config.toml
time_shift_ms = 100
win_length = 400
encoder_head_dim = 32
encoder_moe_every = 1
encoder_experts_per_token = 2
encoder_conv_stem = false
encoder_width = 256
decoder_activation = "gelu"
decoder_mlp_ratio = 6
decoder_bias = "none"
decoder_cross_attention_every = 1
lr = 0.015
momentum = 0.85
decay_fraction = 0.2
adamw_weight_decay_other_params = 0.05
Rows from block 4 of the audio encoder of a small audio captioner, named by matrix and row number. Rows with one number within an expert belong to one neuron, the router's apart. Each number is 200 + 20 x the weight over its row's rms, rounded and kept within 0 to 999. All counts start at 0.
Before each expert's rows are labels from the 100 clips, of 14976, where the router gives the expert most weight on average: "strongest on" is what is common among them; "peak on" is the class under the peak. Only what is clearly more common there than usual is listed. The data: synthesized solo parts of chorales (CocoChorales). In brackets: how many of the 100, against the usual share in percent.
# router: router (encoder.blocks.4.mlp.router.weight, 4x256, trained with AdamW), inputs 172-255
# up: expert up (encoder.blocks.4.mlp.up, 4x128x256), inputs 172-255
# down: expert down (encoder.blocks.4.mlp.down, 4x256x128, transposed), outputs 172-255

# expert 3
strongest on: note B4 (67 vs 9.5); oboe (37 vs 7.4); note A#3 (30 vs 10.5)
peak on: B4 (65 vs 3.2)
router.3,191,183,194,194,172,162,215,196,223,195,206,177,196,171,228,202,226,195,206,235,201,214,222,193,200,218,184,247,193,163,194,167,207,167,191,200,231,196,205,199,208,218,198,205,181,159,185,154,218,219,234,229,201,188,173,212,222,208,143,218,238,193,216,171,215,175,224,197,188,247,207,185,218,206,198,195,174,189,198,203,192,177,193,209
up.0,183,165,222,213,177,177,251,218,186,190,185,174,199,195,194,216,232,193,194,218,226,214,191,207,207,197,204,262,190,185,187,184,205,202,181,190,191,214,205,184,236,200,197,200,211,195,196,164,204,236,215,206,201,212,160,241,208,223,198,221,209,200,202,189,190,175,203,203,159,237,232,197,200,216,183,183,218,216,199,189,222,216,189,200
down.0,217,198,211,194,217,237,186,211,248,201,230,194,191,170,219,186,210,165,212,169,209,185,211,196,206,190,207,181,204,179,187,224,207,210,190,180,218,181,200,187,206,228,214,192,176,198,196,207,203,217,216,187,181,169,227,224,194,203,186,209,164,211,217,209,171,221,148,193,199,187,196,181,193,186,179,191,204,201,197,204,203,202,142,185
up.1,193,190,199,203,182,175,263,237,174,199,207,213,216,205,200,190,243,218,213,211,146,214,202,202,214,182,181,247,203,243,211,170,211,214,197,192,198,229,232,154,188,165,188,174,169,199,189,209,198,200,191,228,193,214,173,175,215,239,169,209,198,211,216,178,181,190,203,207,215,221,237,199,194,200,194,230,196,165,204,176,211,201,184,203
down.1,174,184,177,206,179,210,206,156,206,222,221,187,191,165,195,202,158,171,212,183,163,240,169,178,204,183,208,221,225,188,150,214,207,183,203,164,197,214,182,200,224,217,167,187,224,194,193,190,217,220,204,198,215,196,198,196,178,213,206,236,219,167,185,217,219,188,223,207,200,236,166,214,196,251,198,209,217,203,199,206,189,198,195,204
up.2,196,193,184,195,180,196,207,200,213,194,203,195,202,207,216,172,202,207,226,184,236,214,186,207,208,229,230,174,203,189,201,215,200,195,241,229,141,199,222,175,207,220,175,237,206,212,201,197,188,193,197,226,183,185,184,219,195,197,171,190,199,185,230,249,201,195,203,234,157,208,218,227,215,211,190,198,201,158,172,169,201,220,196,219
down.2,225,205,201,209,220,199,212,208,183,180,140,193,202,214,196,205,222,195,163,214,184,182,200,199,185,243,189,179,246,206,215,205,196,211,204,212,199,206,209,166,202,195,196,193,176,200,160,196,185,185,215,150,215,194,230,206,180,190,183,233,223,201,190,172,200,163,194,217,192,219,213,219,205,225,225,194,169,190,206,129,207,204,214,181
up.3,220,193,200,161,151,189,215,210,188,273,176,185,187,185,206,194,202,168,202,198,218,224,205,196,199,173,192,181,218,182,199,186,208,233,200,165,214,190,225,195,167,178,230,157,176,218,204,189,201,216,206,231,196,189,209,208,161,209,197,176,205,203,208,193,195,200,190,209,218,170,201,201,170,240,179,200,183,249,214,191,219,227,184,201
down.3,179,192,159,196,203,190,185,150,199,262,188,212,209,199,214,183,186,213,212,195,175,186,212,212,194,180,209,177,138,228,184,217,199,195,192,212,213,203,125,233,191,233,209,217,211,195,213,242,220,197,166,193,208,184,201,161,200,168,200,247,194,197,196,225,202,199,200,178,194,209,239,219,188,207,187,199,169,163,187,165,205,206,194,213
up.4,207,195,224,225,191,199,216,222,210,207,227,220,183,190,192,204,176,200,186,268,164,203,224,194,216,188,194,215,220,200,214,155,198,195,170,202,184,196,209,193,212,218,185,195,194,179,194,199,196,160,211,233,194,228,157,206,227,225,199,215,202,194,193,205,222,217,217,227,201,158,191,218,164,192,200,206,166,211,208,186,226,214,178,211
down.4,242,191,166,214,195,189,239,193,233,184,213,198,192,207,200,204,198,138,200,188,170,218,192,205,192,231,233,207,209,204,216,187,197,217,209,206,191,178,205,188,179,211,225,197,207,195,180,214,178,209,192,183,184,221,233,213,201,210,182,240,174,210,205,199,229,172,202,211,227,202,215,190,200,223,222,204,190,201,181,175,222,195,207,211
up.5,202,200,219,167,194,200,227,229,161,223,229,225,224,202,218,246,190,184,203,215,185,177,230,189,175,196,179,182,202,199,204,227,179,197,220,222,153,184,138,179,193,210,198,170,219,225,188,180,183,197,206,210,194,199,237,170,210,165,217,200,193,207,198,226,207,189,210,211,215,236,214,205,186,191,191,201,176,174,202,182,202,167,219,190
down.5,189,216,202,181,193,191,176,182,201,192,220,211,218,178,181,201,222,208,186,195,228,246,197,167,196,193,230,169,221,219,166,213,214,218,201,160,221,217,185,193,164,215,154,195,155,214,197,212,184,223,202,221,209,179,193,209,210,206,203,206,192,204,179,212,199,196,221,181,182,216,195,150,193,191,181,210,167,181,191,181,211,195,206,214
up.6,185,197,181,214,164,183,208,198,221,181,188,202,185,189,178,154,165,236,201,179,228,194,226,210,219,190,198,216,174,187,214,188,203,209,199,222,219,196,199,232,184,200,214,170,192,200,219,194,241,202,188,188,190,215,211,184,183,205,169,183,171,197,188,188,191,213,191,176,182,197,191,219,199,176,202,184,220,210,213,206,196,163,220,224
down.6,158,216,213,220,221,189,183,208,174,174,136,192,220,238,189,194,190,213,188,174,191,227,196,154,222,231,188,210,188,233,129,166,206,189,185,240,195,185,208,224,199,211,214,190,214,199,195,189,206,163,156,178,194,174,190,218,180,169,214,194,190,194,185,211,163,228,190,204,215,211,183,216,207,243,210,216,183,224,201,206,218,213,214,230
up.7,194,170,201,234,201,211,208,184,213,184,204,204,256,211,175,187,173,197,214,199,170,189,185,190,194,182,226,206,188,175,205,201,201,188,237,204,197,214,196,205,186,218,207,179,212,221,162,219,222,220,167,186,213,210,209,220,183,212,204,176,200,196,171,211,174,209,179,192,195,233,205,228,236,184,190,189,185,200,223,204,219,194,192,207
down.7,195,205,213,181,195,180,212,184,203,209,197,208,206,209,208,177,189,184,196,182,182,194,238,207,202,218,204,237,199,222,232,206,212,167,178,177,206,205,155,147,156,213,214,195,212,199,194,233,190,184,146,215,193,205,223,181,176,191,201,207,198,174,191,213,158,212,174,205,224,234,180,181,193,181,193,190,179,162,189,191,202,210,227,194
up.8,176,195,203,171,210,200,248,255,203,199,219,207,248,191,201,182,199,224,197,192,188,196,185,223,204,175,184,185,202,217,227,179,189,214,188,215,175,190,237,180,204,193,204,191,219,195,203,214,192,225,213,186,205,167,232,204,203,218,181,218,181,208,190,206,187,208,196,194,202,241,201,179,230,201,222,201,184,183,205,158,241,202,173,182
down.8,225,235,198,213,221,207,194,168,168,171,188,199,227,188,192,172,197,157,168,217,166,209,261,234,193,203,181,214,192,181,206,228,207,208,185,175,187,211,219,211,205,204,204,209,185,197,194,193,168,204,178,233,190,215,164,197,183,191,201,230,212,200,225,199,238,260,241,201,204,150,206,217,210,208,180,196,180,195,207,219,222,209,197,204
up.9,191,172,207,205,187,210,204,200,235,186,206,211,171,201,198,216,169,194,202,239,201,226,214,216,192,200,208,216,197,188,244,192,207,171,186,238,210,215,200,211,194,201,178,213,222,226,217,167,200,197,229,218,208,213,202,221,212,212,182,152,209,211,190,196,200,163,235,205,190,179,176,220,201,197,172,210,159,196,186,174,187,238,176,199
down.9,165,195,180,194,221,211,158,226,230,175,185,201,202,170,192,201,199,191,174,185,204,199,256,172,202,176,202,224,209,215,208,184,217,216,200,218,197,175,169,215,173,205,215,204,208,212,196,152,224,173,222,158,210,221,175,221,197,181,207,215,195,203,200,182,219,152,203,168,179,240,203,212,195,201,212,227,213,197,200,195,205,189,202,184
up.10,222,205,193,190,219,206,209,214,159,199,248,207,195,202,206,201,195,190,214,261,177,179,219,204,192,204,204,187,205,209,195,206,191,214,196,197,180,200,207,171,186,155,210,198,199,209,185,211,218,191,212,187,197,180,207,220,208,221,164,222,192,236,191,214,167,208,207,178,205,179,185,168,194,216,174,219,197,207,202,196,214,187,215,198
down.10,172,201,164,202,210,198,183,180,216,198,229,190,196,182,219,215,187,188,190,222,213,191,194,212,210,158,203,191,186,223,216,215,203,187,241,188,205,234,200,178,201,184,208,207,211,206,192,188,201,151,174,233,253,231,169,200,229,223,233,213,201,211,183,189,188,166,185,183,215,192,181,204,189,160,198,171,183,171,197,174,184,221,215,211
up.11,195,212,171,209,239,174,222,187,218,159,191,190,208,231,189,167,175,215,201,217,170,199,192,204,194,210,188,172,197,188,188,188,210,206,189,215,219,182,234,207,176,186,193,194,173,199,201,190,171,211,201,192,196,174,214,186,209,192,214,186,176,195,195,196,171,205,194,208,215,181,182,187,207,205,207,209,198,206,211,174,201,202,210,193
down.11,197,256,158,221,223,216,170,162,157,201,211,220,202,186,192,209,204,216,209,203,185,180,224,188,220,183,220,187,158,182,193,207,181,221,161,229,219,219,187,200,196,220,155,184,227,203,202,224,175,206,186,216,246,226,186,214,205,184,211,190,200,198,184,195,175,182,223,190,206,223,214,221,192,198,187,184,220,198,182,206,180,206,165,201

# expert 0
strongest on: note A4 (58 vs 8.8); note D4 (40 vs 12.6); clarinet (29 vs 8.9)
peak on: silence (84 vs 25.5)
router.0,201,206,191,194,210,213,179,228,178,234,158,216,226,186,212,200,176,209,195,199,191,189,192,196,222,163,172,166,209,226,191,196,213,184,176,193,219,184,211,190,187,203,211,201,226,219,225,211,217,186,174,162,204,197,237,198,189,176,226,225,205,212,185,207,188,254,187,191,245,204,172,215,225,251,196,180,201,219,196,214,221,168,214,202
up.0,174,192,164,235,201,222,228,211,213,187,197,184,214,159,185,201,189,211,177,217,173,190,201,192,196,224,172,207,194,212,166,198,231,175,182,171,224,167,190,238,187,231,206,194,212,162,192,193,209,219,212,177,213,223,205,195,250,198,254,176,219,178,182,209,170,210,211,182,175,160,207,201,165,194,170,184,180,221,205,215,221,218,183,233
down.0,198,242,195,202,213,158,209,196,214,189,190,190,199,207,203,215,192,195,219,230,209,178,191,199,207,203,194,167,163,195,197,200,179,202,190,216,195,162,230,189,184,203,194,217,229,199,211,159,190,198,219,211,241,163,184,202,226,249,179,168,177,206,194,147,196,158,225,198,188,228,223,209,210,211,204,212,184,160,193,182,215,205,203,207
up.1,195,203,210,202,189,173,172,174,197,202,180,194,228,192,208,197,184,192,202,197,218,234,209,213,219,214,215,171,201,225,206,209,193,203,210,180,186,172,213,185,220,187,187,189,211,200,203,175,165,173,180,210,191,192,144,224,215,210,222,219,209,226,203,218,185,217,185,185,200,192,201,192,189,188,162,169,200,219,186,232,221,197,205,237
down.1,206,210,207,206,190,217,208,172,161,185,222,204,188,176,218,208,181,203,199,197,220,215,192,212,193,181,187,201,230,194,202,219,208,244,184,208,204,206,147,212,205,186,216,193,194,188,195,193,168,231,162,175,171,172,200,227,201,200,206,227,213,184,194,226,209,202,223,207,213,203,214,204,201,198,210,199,200,210,196,195,169,213,170,200
up.2,197,208,189,205,223,188,199,213,165,195,188,211,190,181,158,192,162,204,177,209,159,201,180,213,220,188,176,199,213,189,175,252,161,217,200,180,216,201,201,173,250,159,216,186,232,209,193,168,188,177,223,229,183,221,220,169,238,173,199,221,150,201,198,237,177,208,192,204,168,209,215,185,198,222,163,203,202,196,214,226,216,230,178,216
down.2,184,230,188,207,197,192,206,198,206,198,207,206,221,172,210,183,223,215,203,174,189,208,224,171,199,220,193,179,192,193,179,136,212,206,220,172,188,207,229,224,225,210,198,194,170,205,208,201,160,160,162,204,208,174,206,226,189,170,197,211,199,234,196,203,209,186,214,212,193,222,199,207,202,197,198,203,234,203,190,224,192,198,238,180
up.3,226,160,197,167,141,195,185,167,190,181,193,192,190,201,238,216,207,178,160,172,181,188,202,194,179,201,189,205,185,217,197,201,203,216,200,191,213,207,181,140,192,210,171,167,221,215,181,200,178,205,237,172,204,172,172,229,185,197,187,157,198,223,216,192,238,218,202,214,180,196,179,175,208,190,189,170,212,189,223,236,197,208,194,209
down.3,206,203,211,196,172,215,211,157,183,204,245,212,210,202,217,220,183,175,216,199,204,195,168,204,199,157,204,205,244,196,192,196,198,190,206,173,193,218,183,187,209,205,223,188,239,202,205,187,189,200,212,137,172,236,210,183,207,196,206,191,226,184,211,177,248,218,213,197,203,198,220,180,218,170,211,193,218,189,204,233,214,196,197,216
up.4,194,184,215,165,208,241,167,216,219,202,197,189,217,217,233,204,179,200,209,193,239,163,188,202,187,206,206,204,193,220,213,212,212,204,219,223,195,211,236,194,194,201,189,218,176,171,196,203,184,199,185,214,218,150,206,218,208,195,174,224,206,190,204,208,212,212,216,189,182,208,201,215,194,230,164,167,206,174,249,173,186,172,177,180
down.4,184,168,199,209,215,188,188,242,229,207,188,213,188,202,220,186,217,168,199,213,196,230,192,184,206,220,201,209,226,223,217,194,212,202,167,146,202,218,171,182,221,230,218,216,172,202,175,204,177,191,175,200,172,211,232,223,195,195,220,184,181,191,200,216,203,194,201,203,229,157,176,173,201,208,226,190,217,168,217,170,190,208,217,194
up.5,224,186,201,195,200,220,225,229,189,208,228,217,211,209,134,185,180,223,213,235,213,224,201,193,220,225,179,187,174,186,180,204,212,206,229,178,195,218,185,190,183,158,211,202,221,195,197,223,233,208,208,215,186,189,130,225,239,232,192,153,185,198,225,160,236,177,219,190,205,182,242,209,213,179,165,200,178,217,209,219,196,188,182,193
down.5,254,254,185,220,232,208,211,251,198,205,177,190,199,189,194,192,179,196,214,216,195,186,181,189,175,181,205,188,205,218,199,186,206,242,213,213,195,188,159,171,218,187,167,194,209,217,213,216,201,217,199,215,183,203,206,181,207,178,189,223,175,258,190,201,217,185,211,195,212,207,207,196,199,202,185,185,224,182,195,198,226,196,194,196
up.6,221,178,171,214,182,170,182,212,207,234,204,196,211,164,202,204,204,214,184,206,204,196,194,176,186,191,247,210,232,198,200,218,210,198,182,225,177,184,226,186,218,185,220,219,193,176,181,193,195,185,188,210,197,199,221,172,186,180,163,216,198,205,205,213,239,192,185,203,222,196,183,200,197,211,216,192,207,243,212,204,200,222,183,193
down.6,175,199,192,220,209,174,189,204,224,185,166,230,204,186,191,220,242,208,190,209,208,220,210,201,197,236,227,173,263,204,229,199,202,228,218,166,190,242,233,202,195,196,187,192,195,183,182,205,226,164,187,188,214,184,193,179,188,221,213,222,227,181,202,201,204,202,208,211,200,192,230,215,192,165,230,207,215,237,211,191,210,199,157,168
up.7,199,180,211,223,195,191,210,189,182,196,223,232,190,200,216,189,228,175,184,213,209,229,188,198,201,222,186,207,185,237,216,199,209,213,200,186,229,185,200,153,203,188,198,193,224,200,181,207,184,217,146,199,184,217,213,211,197,195,166,172,178,196,210,207,217,198,204,193,213,223,238,182,213,185,231,230,199,194,237,191,199,239,174,177
down.7,192,183,217,172,203,182,188,215,216,168,202,187,205,203,229,187,210,159,208,204,203,195,208,205,209,194,225,239,158,196,223,209,208,216,205,201,192,186,213,224,196,191,190,204,146,194,178,213,189,182,189,190,185,216,152,248,193,163,207,229,188,189,197,215,224,185,243,200,174,163,206,202,221,152,223,180,236,197,210,205,190,200,186,198
up.8,212,197,189,172,190,211,199,202,213,202,177,210,158,230,231,196,233,172,225,212,186,211,141,208,188,227,197,213,206,209,178,184,233,203,220,193,213,174,189,206,202,227,192,180,186,190,207,175,187,186,208,208,221,216,203,200,202,214,225,219,177,162,163,219,173,211,157,205,196,201,207,178,194,215,206,191,143,156,178,190,189,200,213,171
down.8,221,211,179,229,178,198,206,215,204,194,191,197,193,226,203,224,224,173,214,186,210,198,181,225,209,213,219,224,200,195,233,199,216,220,187,214,202,182,246,198,174,190,148,193,190,203,196,197,189,199,245,174,185,229,234,192,187,201,178,170,163,185,193,188,194,218,195,196,202,193,200,192,203,213,238,201,185,165,179,192,183,203,201,197
up.9,187,215,232,191,192,211,186,183,224,210,191,203,193,197,190,244,204,212,166,219,210,179,155,204,189,191,192,242,222,192,223,208,205,219,199,175,174,240,213,205,184,180,179,174,204,228,184,198,178,209,168,184,164,182,229,210,206,208,244,218,192,213,211,193,233,207,217,200,213,239,191,180,193,188,208,178,220,210,194,189,212,190,178,185
down.9,216,213,183,215,194,175,200,230,173,177,220,189,209,161,178,196,196,199,198,201,211,201,213,175,211,203,221,212,217,208,175,160,213,191,154,191,211,202,166,206,203,202,132,206,209,208,164,186,171,201,190,152,190,202,206,182,176,217,193,199,217,181,203,157,217,183,239,191,188,204,259,189,199,259,200,219,206,188,194,194,191,193,211,185
up.10,198,268,218,206,217,194,210,192,207,179,216,202,189,216,229,188,218,233,207,204,221,192,224,222,211,212,194,189,208,203,186,211,241,203,192,195,203,197,163,222,176,198,207,191,224,219,154,223,171,223,225,222,210,216,202,174,183,231,193,190,187,182,188,232,205,236,221,186,189,230,184,200,181,166,219,227,184,177,173,226,194,232,226,198
down.10,213,231,205,175,221,220,228,204,179,178,183,210,179,225,202,198,174,185,206,222,203,219,188,190,180,190,173,157,186,247,177,193,210,199,193,193,205,214,185,186,199,241,216,194,241,193,186,199,177,217,203,187,170,238,208,217,198,223,189,194,215,168,219,169,187,161,205,191,192,177,229,183,202,195,286,204,235,188,191,192,210,198,209,190
up.11,167,176,211,194,195,188,207,177,205,201,192,184,220,238,231,177,203,223,206,205,171,204,217,170,202,230,199,197,175,198,214,195,190,200,207,237,206,209,213,174,196,201,197,188,168,203,201,237,227,199,209,179,203,188,202,255,187,240,174,171,205,197,211,197,186,168,228,199,190,194,201,200,209,199,213,206,171,243,225,227,171,239,199,190
down.11,183,208,189,195,252,201,223,201,146,206,191,204,184,208,201,214,195,198,204,163,163,197,227,218,207,203,208,220,241,205,198,205,196,155,187,219,198,201,172,213,197,185,176,200,162,201,175,213,204,218,178,221,201,211,165,238,200,192,198,183,185,211,220,194,239,180,219,198,197,168,199,197,205,181,232,193,228,206,208,213,189,201,194,198

# expert 2
strongest on: note F#4 (63 vs 8.4); viola (38 vs 8.6)
peak on: F#4 (54 vs 2.7)
router.2,230,222,247,206,199,191,211,187,198,169,220,217,147,228,217,215,215,186,179,194,192,186,223,203,194,213,236,220,191,209,206,217,203,230,235,221,177,204,199,212,216,210,212,219,197,170,188,204,174,188,219,218,201,221,180,201,205,207,202,186,172,180,211,211,196,168,208,219,187,187,168,189,179,149,206,235,226,185,221,173,185,253,205,190
up.0,208,204,173,202,202,220,157,179,226,186,203,213,173,201,183,201,186,204,197,187,166,207,212,181,183,231,243,212,184,180,200,203,202,233,218,225,159,196,175,228,221,190,210,189,222,220,218,188,212,218,229,183,211,212,199,219,207,235,192,195,158,205,204,179,181,192,228,185,223,220,168,231,207,180,170,248,256,205,188,188,220,221,210,204
down.0,218,168,188,211,200,211,189,168,209,223,221,179,186,199,207,207,196,256,208,183,194,152,211,193,217,207,201,217,237,199,204,235,213,163,216,196,200,216,230,165,192,166,203,196,212,191,165,215,180,151,207,215,195,189,187,225,190,191,200,218,194,207,190,228,203,249,226,201,212,188,188,218,208,188,207,205,202,220,199,174,222,199,194,206
up.1,201,236,195,205,228,171,207,184,211,175,185,167,212,184,219,204,214,201,207,198,203,192,211,206,149,212,228,176,187,203,220,180,213,173,187,194,215,215,192,246,229,238,203,199,255,168,191,189,188,211,184,197,199,196,202,180,217,191,257,164,226,191,210,190,205,218,203,188,187,185,215,177,196,177,158,200,183,189,183,186,206,160,204,171
down.1,211,225,208,212,195,178,202,193,172,217,213,212,203,231,190,186,188,168,199,189,182,199,180,203,190,213,235,202,139,230,213,216,188,169,205,221,194,196,234,198,180,197,182,202,212,201,183,195,227,228,186,194,211,258,192,211,206,201,189,197,205,266,199,205,217,190,165,219,208,168,192,188,201,225,236,209,231,200,204,231,219,201,192,215
up.2,185,181,199,199,190,176,228,206,181,217,187,196,224,193,205,212,178,205,173,236,165,226,169,201,197,170,172,196,183,250,203,157,210,189,209,210,225,186,211,173,186,218,212,184,240,212,207,160,205,229,207,211,211,205,209,172,179,239,186,219,229,204,219,203,195,195,198,197,205,196,192,164,196,203,232,195,220,197,184,206,217,219,226,202
down.2,195,208,212,208,233,196,179,222,191,177,209,183,211,204,216,185,229,211,198,188,190,232,197,197,196,215,183,188,186,242,255,187,195,198,220,210,212,194,188,179,217,199,190,199,225,181,201,245,212,176,222,199,176,208,203,178,196,204,220,231,200,177,207,178,243,188,185,186,185,166,178,223,200,184,195,198,219,207,193,225,209,200,209,213
up.3,210,190,177,225,185,208,230,183,209,190,244,175,218,190,188,185,232,194,157,208,201,216,236,213,174,219,164,211,209,225,214,196,201,171,208,195,215,200,183,196,182,179,224,222,194,201,208,194,238,222,223,171,180,165,199,226,206,205,219,185,217,192,181,183,169,179,213,207,212,191,185,218,179,196,202,214,202,182,162,216,170,169,183,197
down.3,212,224,173,221,194,186,188,175,206,169,165,189,197,186,211,225,238,204,186,187,213,193,183,168,192,184,235,202,189,163,201,219,201,214,193,194,197,190,143,216,217,195,207,181,195,196,204,182,229,203,190,218,205,211,230,172,201,217,180,237,197,214,183,219,226,140,188,211,221,227,214,204,200,183,214,211,199,194,222,192,211,212,198,205
up.4,209,186,211,229,199,210,159,246,206,202,193,224,205,214,201,186,220,218,204,177,191,194,207,219,232,199,218,196,191,202,238,223,216,211,239,194,174,202,194,203,200,206,201,219,205,218,189,211,202,212,164,194,243,192,174,210,198,256,195,213,204,236,181,233,194,197,175,174,199,154,189,219,170,187,198,223,204,209,200,225,213,221,196,170
down.4,231,183,182,138,194,224,225,191,197,242,228,199,198,147,194,200,218,231,210,205,181,185,173,216,193,187,214,161,241,191,186,190,210,209,210,226,191,200,192,173,210,216,213,214,221,218,224,200,198,203,214,148,216,203,238,196,226,194,188,166,196,187,193,193,175,228,233,192,195,207,196,176,192,218,217,221,220,167,225,183,187,197,215,234
up.5,252,204,197,215,196,199,204,189,185,205,189,223,190,228,192,173,184,195,199,148,211,199,203,209,217,162,220,191,207,228,184,194,193,169,233,187,160,193,174,176,237,190,208,211,204,200,228,182,166,182,212,195,174,180,217,220,206,207,173,195,213,184,200,171,213,191,192,193,217,204,170,223,222,217,204,216,196,220,241,189,201,194,216,231
down.5,246,176,232,200,220,181,235,156,206,186,147,201,214,223,188,206,192,226,229,204,216,229,208,210,209,177,178,140,180,207,218,163,192,194,185,199,196,199,203,149,215,195,230,188,180,202,208,215,200,242,200,213,221,202,212,215,176,194,212,206,187,163,186,226,202,189,209,218,202,179,225,222,206,246,199,194,187,176,207,193,189,192,179,175
up.6,200,185,192,225,212,231,201,201,187,208,195,223,169,192,202,197,194,233,196,199,195,205,176,191,180,203,197,201,210,162,217,182,198,205,160,193,191,201,212,189,168,198,220,202,236,190,209,178,161,196,183,199,225,237,196,225,190,174,271,195,201,178,192,183,177,205,223,226,175,198,181,193,219,207,172,199,195,206,205,197,205,230,208,188
down.6,242,201,186,208,209,191,216,190,231,201,215,197,198,209,205,200,179,206,209,212,199,169,198,179,204,222,226,192,213,221,204,151,175,181,182,199,205,163,213,190,188,168,196,210,160,209,217,205,197,197,194,211,207,166,193,177,162,186,201,201,201,159,197,194,150,229,231,210,185,186,234,208,192,218,178,186,196,208,204,241,182,196,205,181
up.7,205,213,214,208,191,199,210,195,190,201,203,180,169,226,187,196,178,210,182,191,199,187,214,202,195,193,199,190,187,208,200,191,190,213,190,201,155,198,215,219,197,176,164,181,233,179,175,212,189,171,202,173,224,211,181,194,217,218,202,158,165,233,186,183,191,188,209,205,207,228,196,182,209,197,198,191,198,224,187,179,174,188,199,228
down.7,155,202,171,199,181,195,204,194,165,200,206,197,202,203,198,183,218,211,203,231,207,240,189,184,200,219,197,195,231,182,177,192,204,175,201,247,199,215,190,214,212,195,190,184,191,192,212,230,186,189,206,207,197,227,234,192,196,219,210,214,191,241,227,191,218,222,206,210,161,184,217,215,204,224,195,206,154,206,205,239,219,203,159,223
up.8,211,185,220,180,179,171,184,220,196,203,176,179,210,193,210,207,210,234,186,211,214,201,225,179,181,194,180,168,187,210,177,189,208,176,220,211,219,182,216,211,205,245,212,199,202,168,208,163,185,233,187,202,165,216,270,206,214,197,199,194,219,185,212,219,178,207,194,223,198,204,136,195,189,241,164,207,233,219,211,240,194,205,186,213
down.8,226,226,225,207,207,192,213,184,188,222,192,190,201,203,198,230,210,123,194,195,230,203,197,200,197,161,207,199,223,177,243,241,186,192,190,164,206,211,213,204,201,217,193,192,202,189,216,159,244,215,204,233,243,247,179,225,222,196,208,250,226,190,187,207,205,212,208,205,188,177,211,202,212,164,184,195,192,192,202,223,203,211,166,215
up.9,197,214,183,192,210,149,225,168,214,201,189,182,178,177,240,187,199,212,189,210,225,196,210,207,196,202,165,193,207,179,207,236,172,204,191,198,218,194,193,137,214,204,173,219,208,195,203,197,203,179,210,221,225,171,159,195,215,184,219,197,217,218,193,168,218,196,185,213,220,177,197,204,194,182,220,201,209,219,225,235,199,211,225,218
down.9,219,220,212,183,198,206,175,201,199,177,240,204,204,221,198,217,191,187,191,237,173,206,163,173,195,239,201,197,147,186,187,162,198,204,223,215,197,206,182,190,195,176,186,223,214,209,211,219,207,169,208,213,191,224,180,201,216,198,176,254,179,194,202,216,215,234,191,193,193,224,185,212,209,241,190,213,209,209,198,184,200,197,206,193
up.10,191,200,162,182,193,241,184,203,164,176,194,194,200,205,196,194,215,185,222,171,137,201,174,204,184,208,204,201,200,196,203,205,223,203,195,209,203,189,213,192,218,185,198,194,196,165,211,209,245,260,165,170,180,193,229,219,209,242,151,224,206,202,200,214,199,204,213,185,219,191,209,215,205,204,178,189,225,193,219,182,203,175,228,225
down.10,202,222,207,194,215,172,193,216,198,200,219,161,188,199,174,204,194,218,218,218,220,216,223,230,229,198,227,211,225,228,253,271,185,180,174,179,203,195,198,184,209,197,213,197,179,199,204,227,200,211,199,217,232,219,194,163,215,205,213,213,156,249,161,216,210,205,197,216,189,185,200,197,191,185,198,197,205,228,173,176,186,211,208,173
up.11,194,190,196,208,186,211,228,201,214,183,193,211,186,184,216,193,202,204,219,192,218,196,174,209,193,209,194,210,224,233,188,193,154,189,229,201,223,203,240,166,188,219,186,190,189,177,183,193,180,180,209,218,188,194,199,175,218,230,170,224,194,214,183,195,195,195,188,243,196,225,260,196,196,209,173,188,192,222,257,199,193,191,176,186
down.11,172,166,245,220,228,213,173,161,241,197,229,185,188,190,200,209,181,200,177,215,163,204,221,221,184,195,216,176,195,206,164,163,197,188,193,204,187,194,179,203,252,185,208,212,246,205,196,218,203,196,190,175,178,218,192,192,199,223,183,216,204,164,200,174,254,166,201,201,214,194,197,200,206,176,224,211,209,177,191,230,223,199,238,174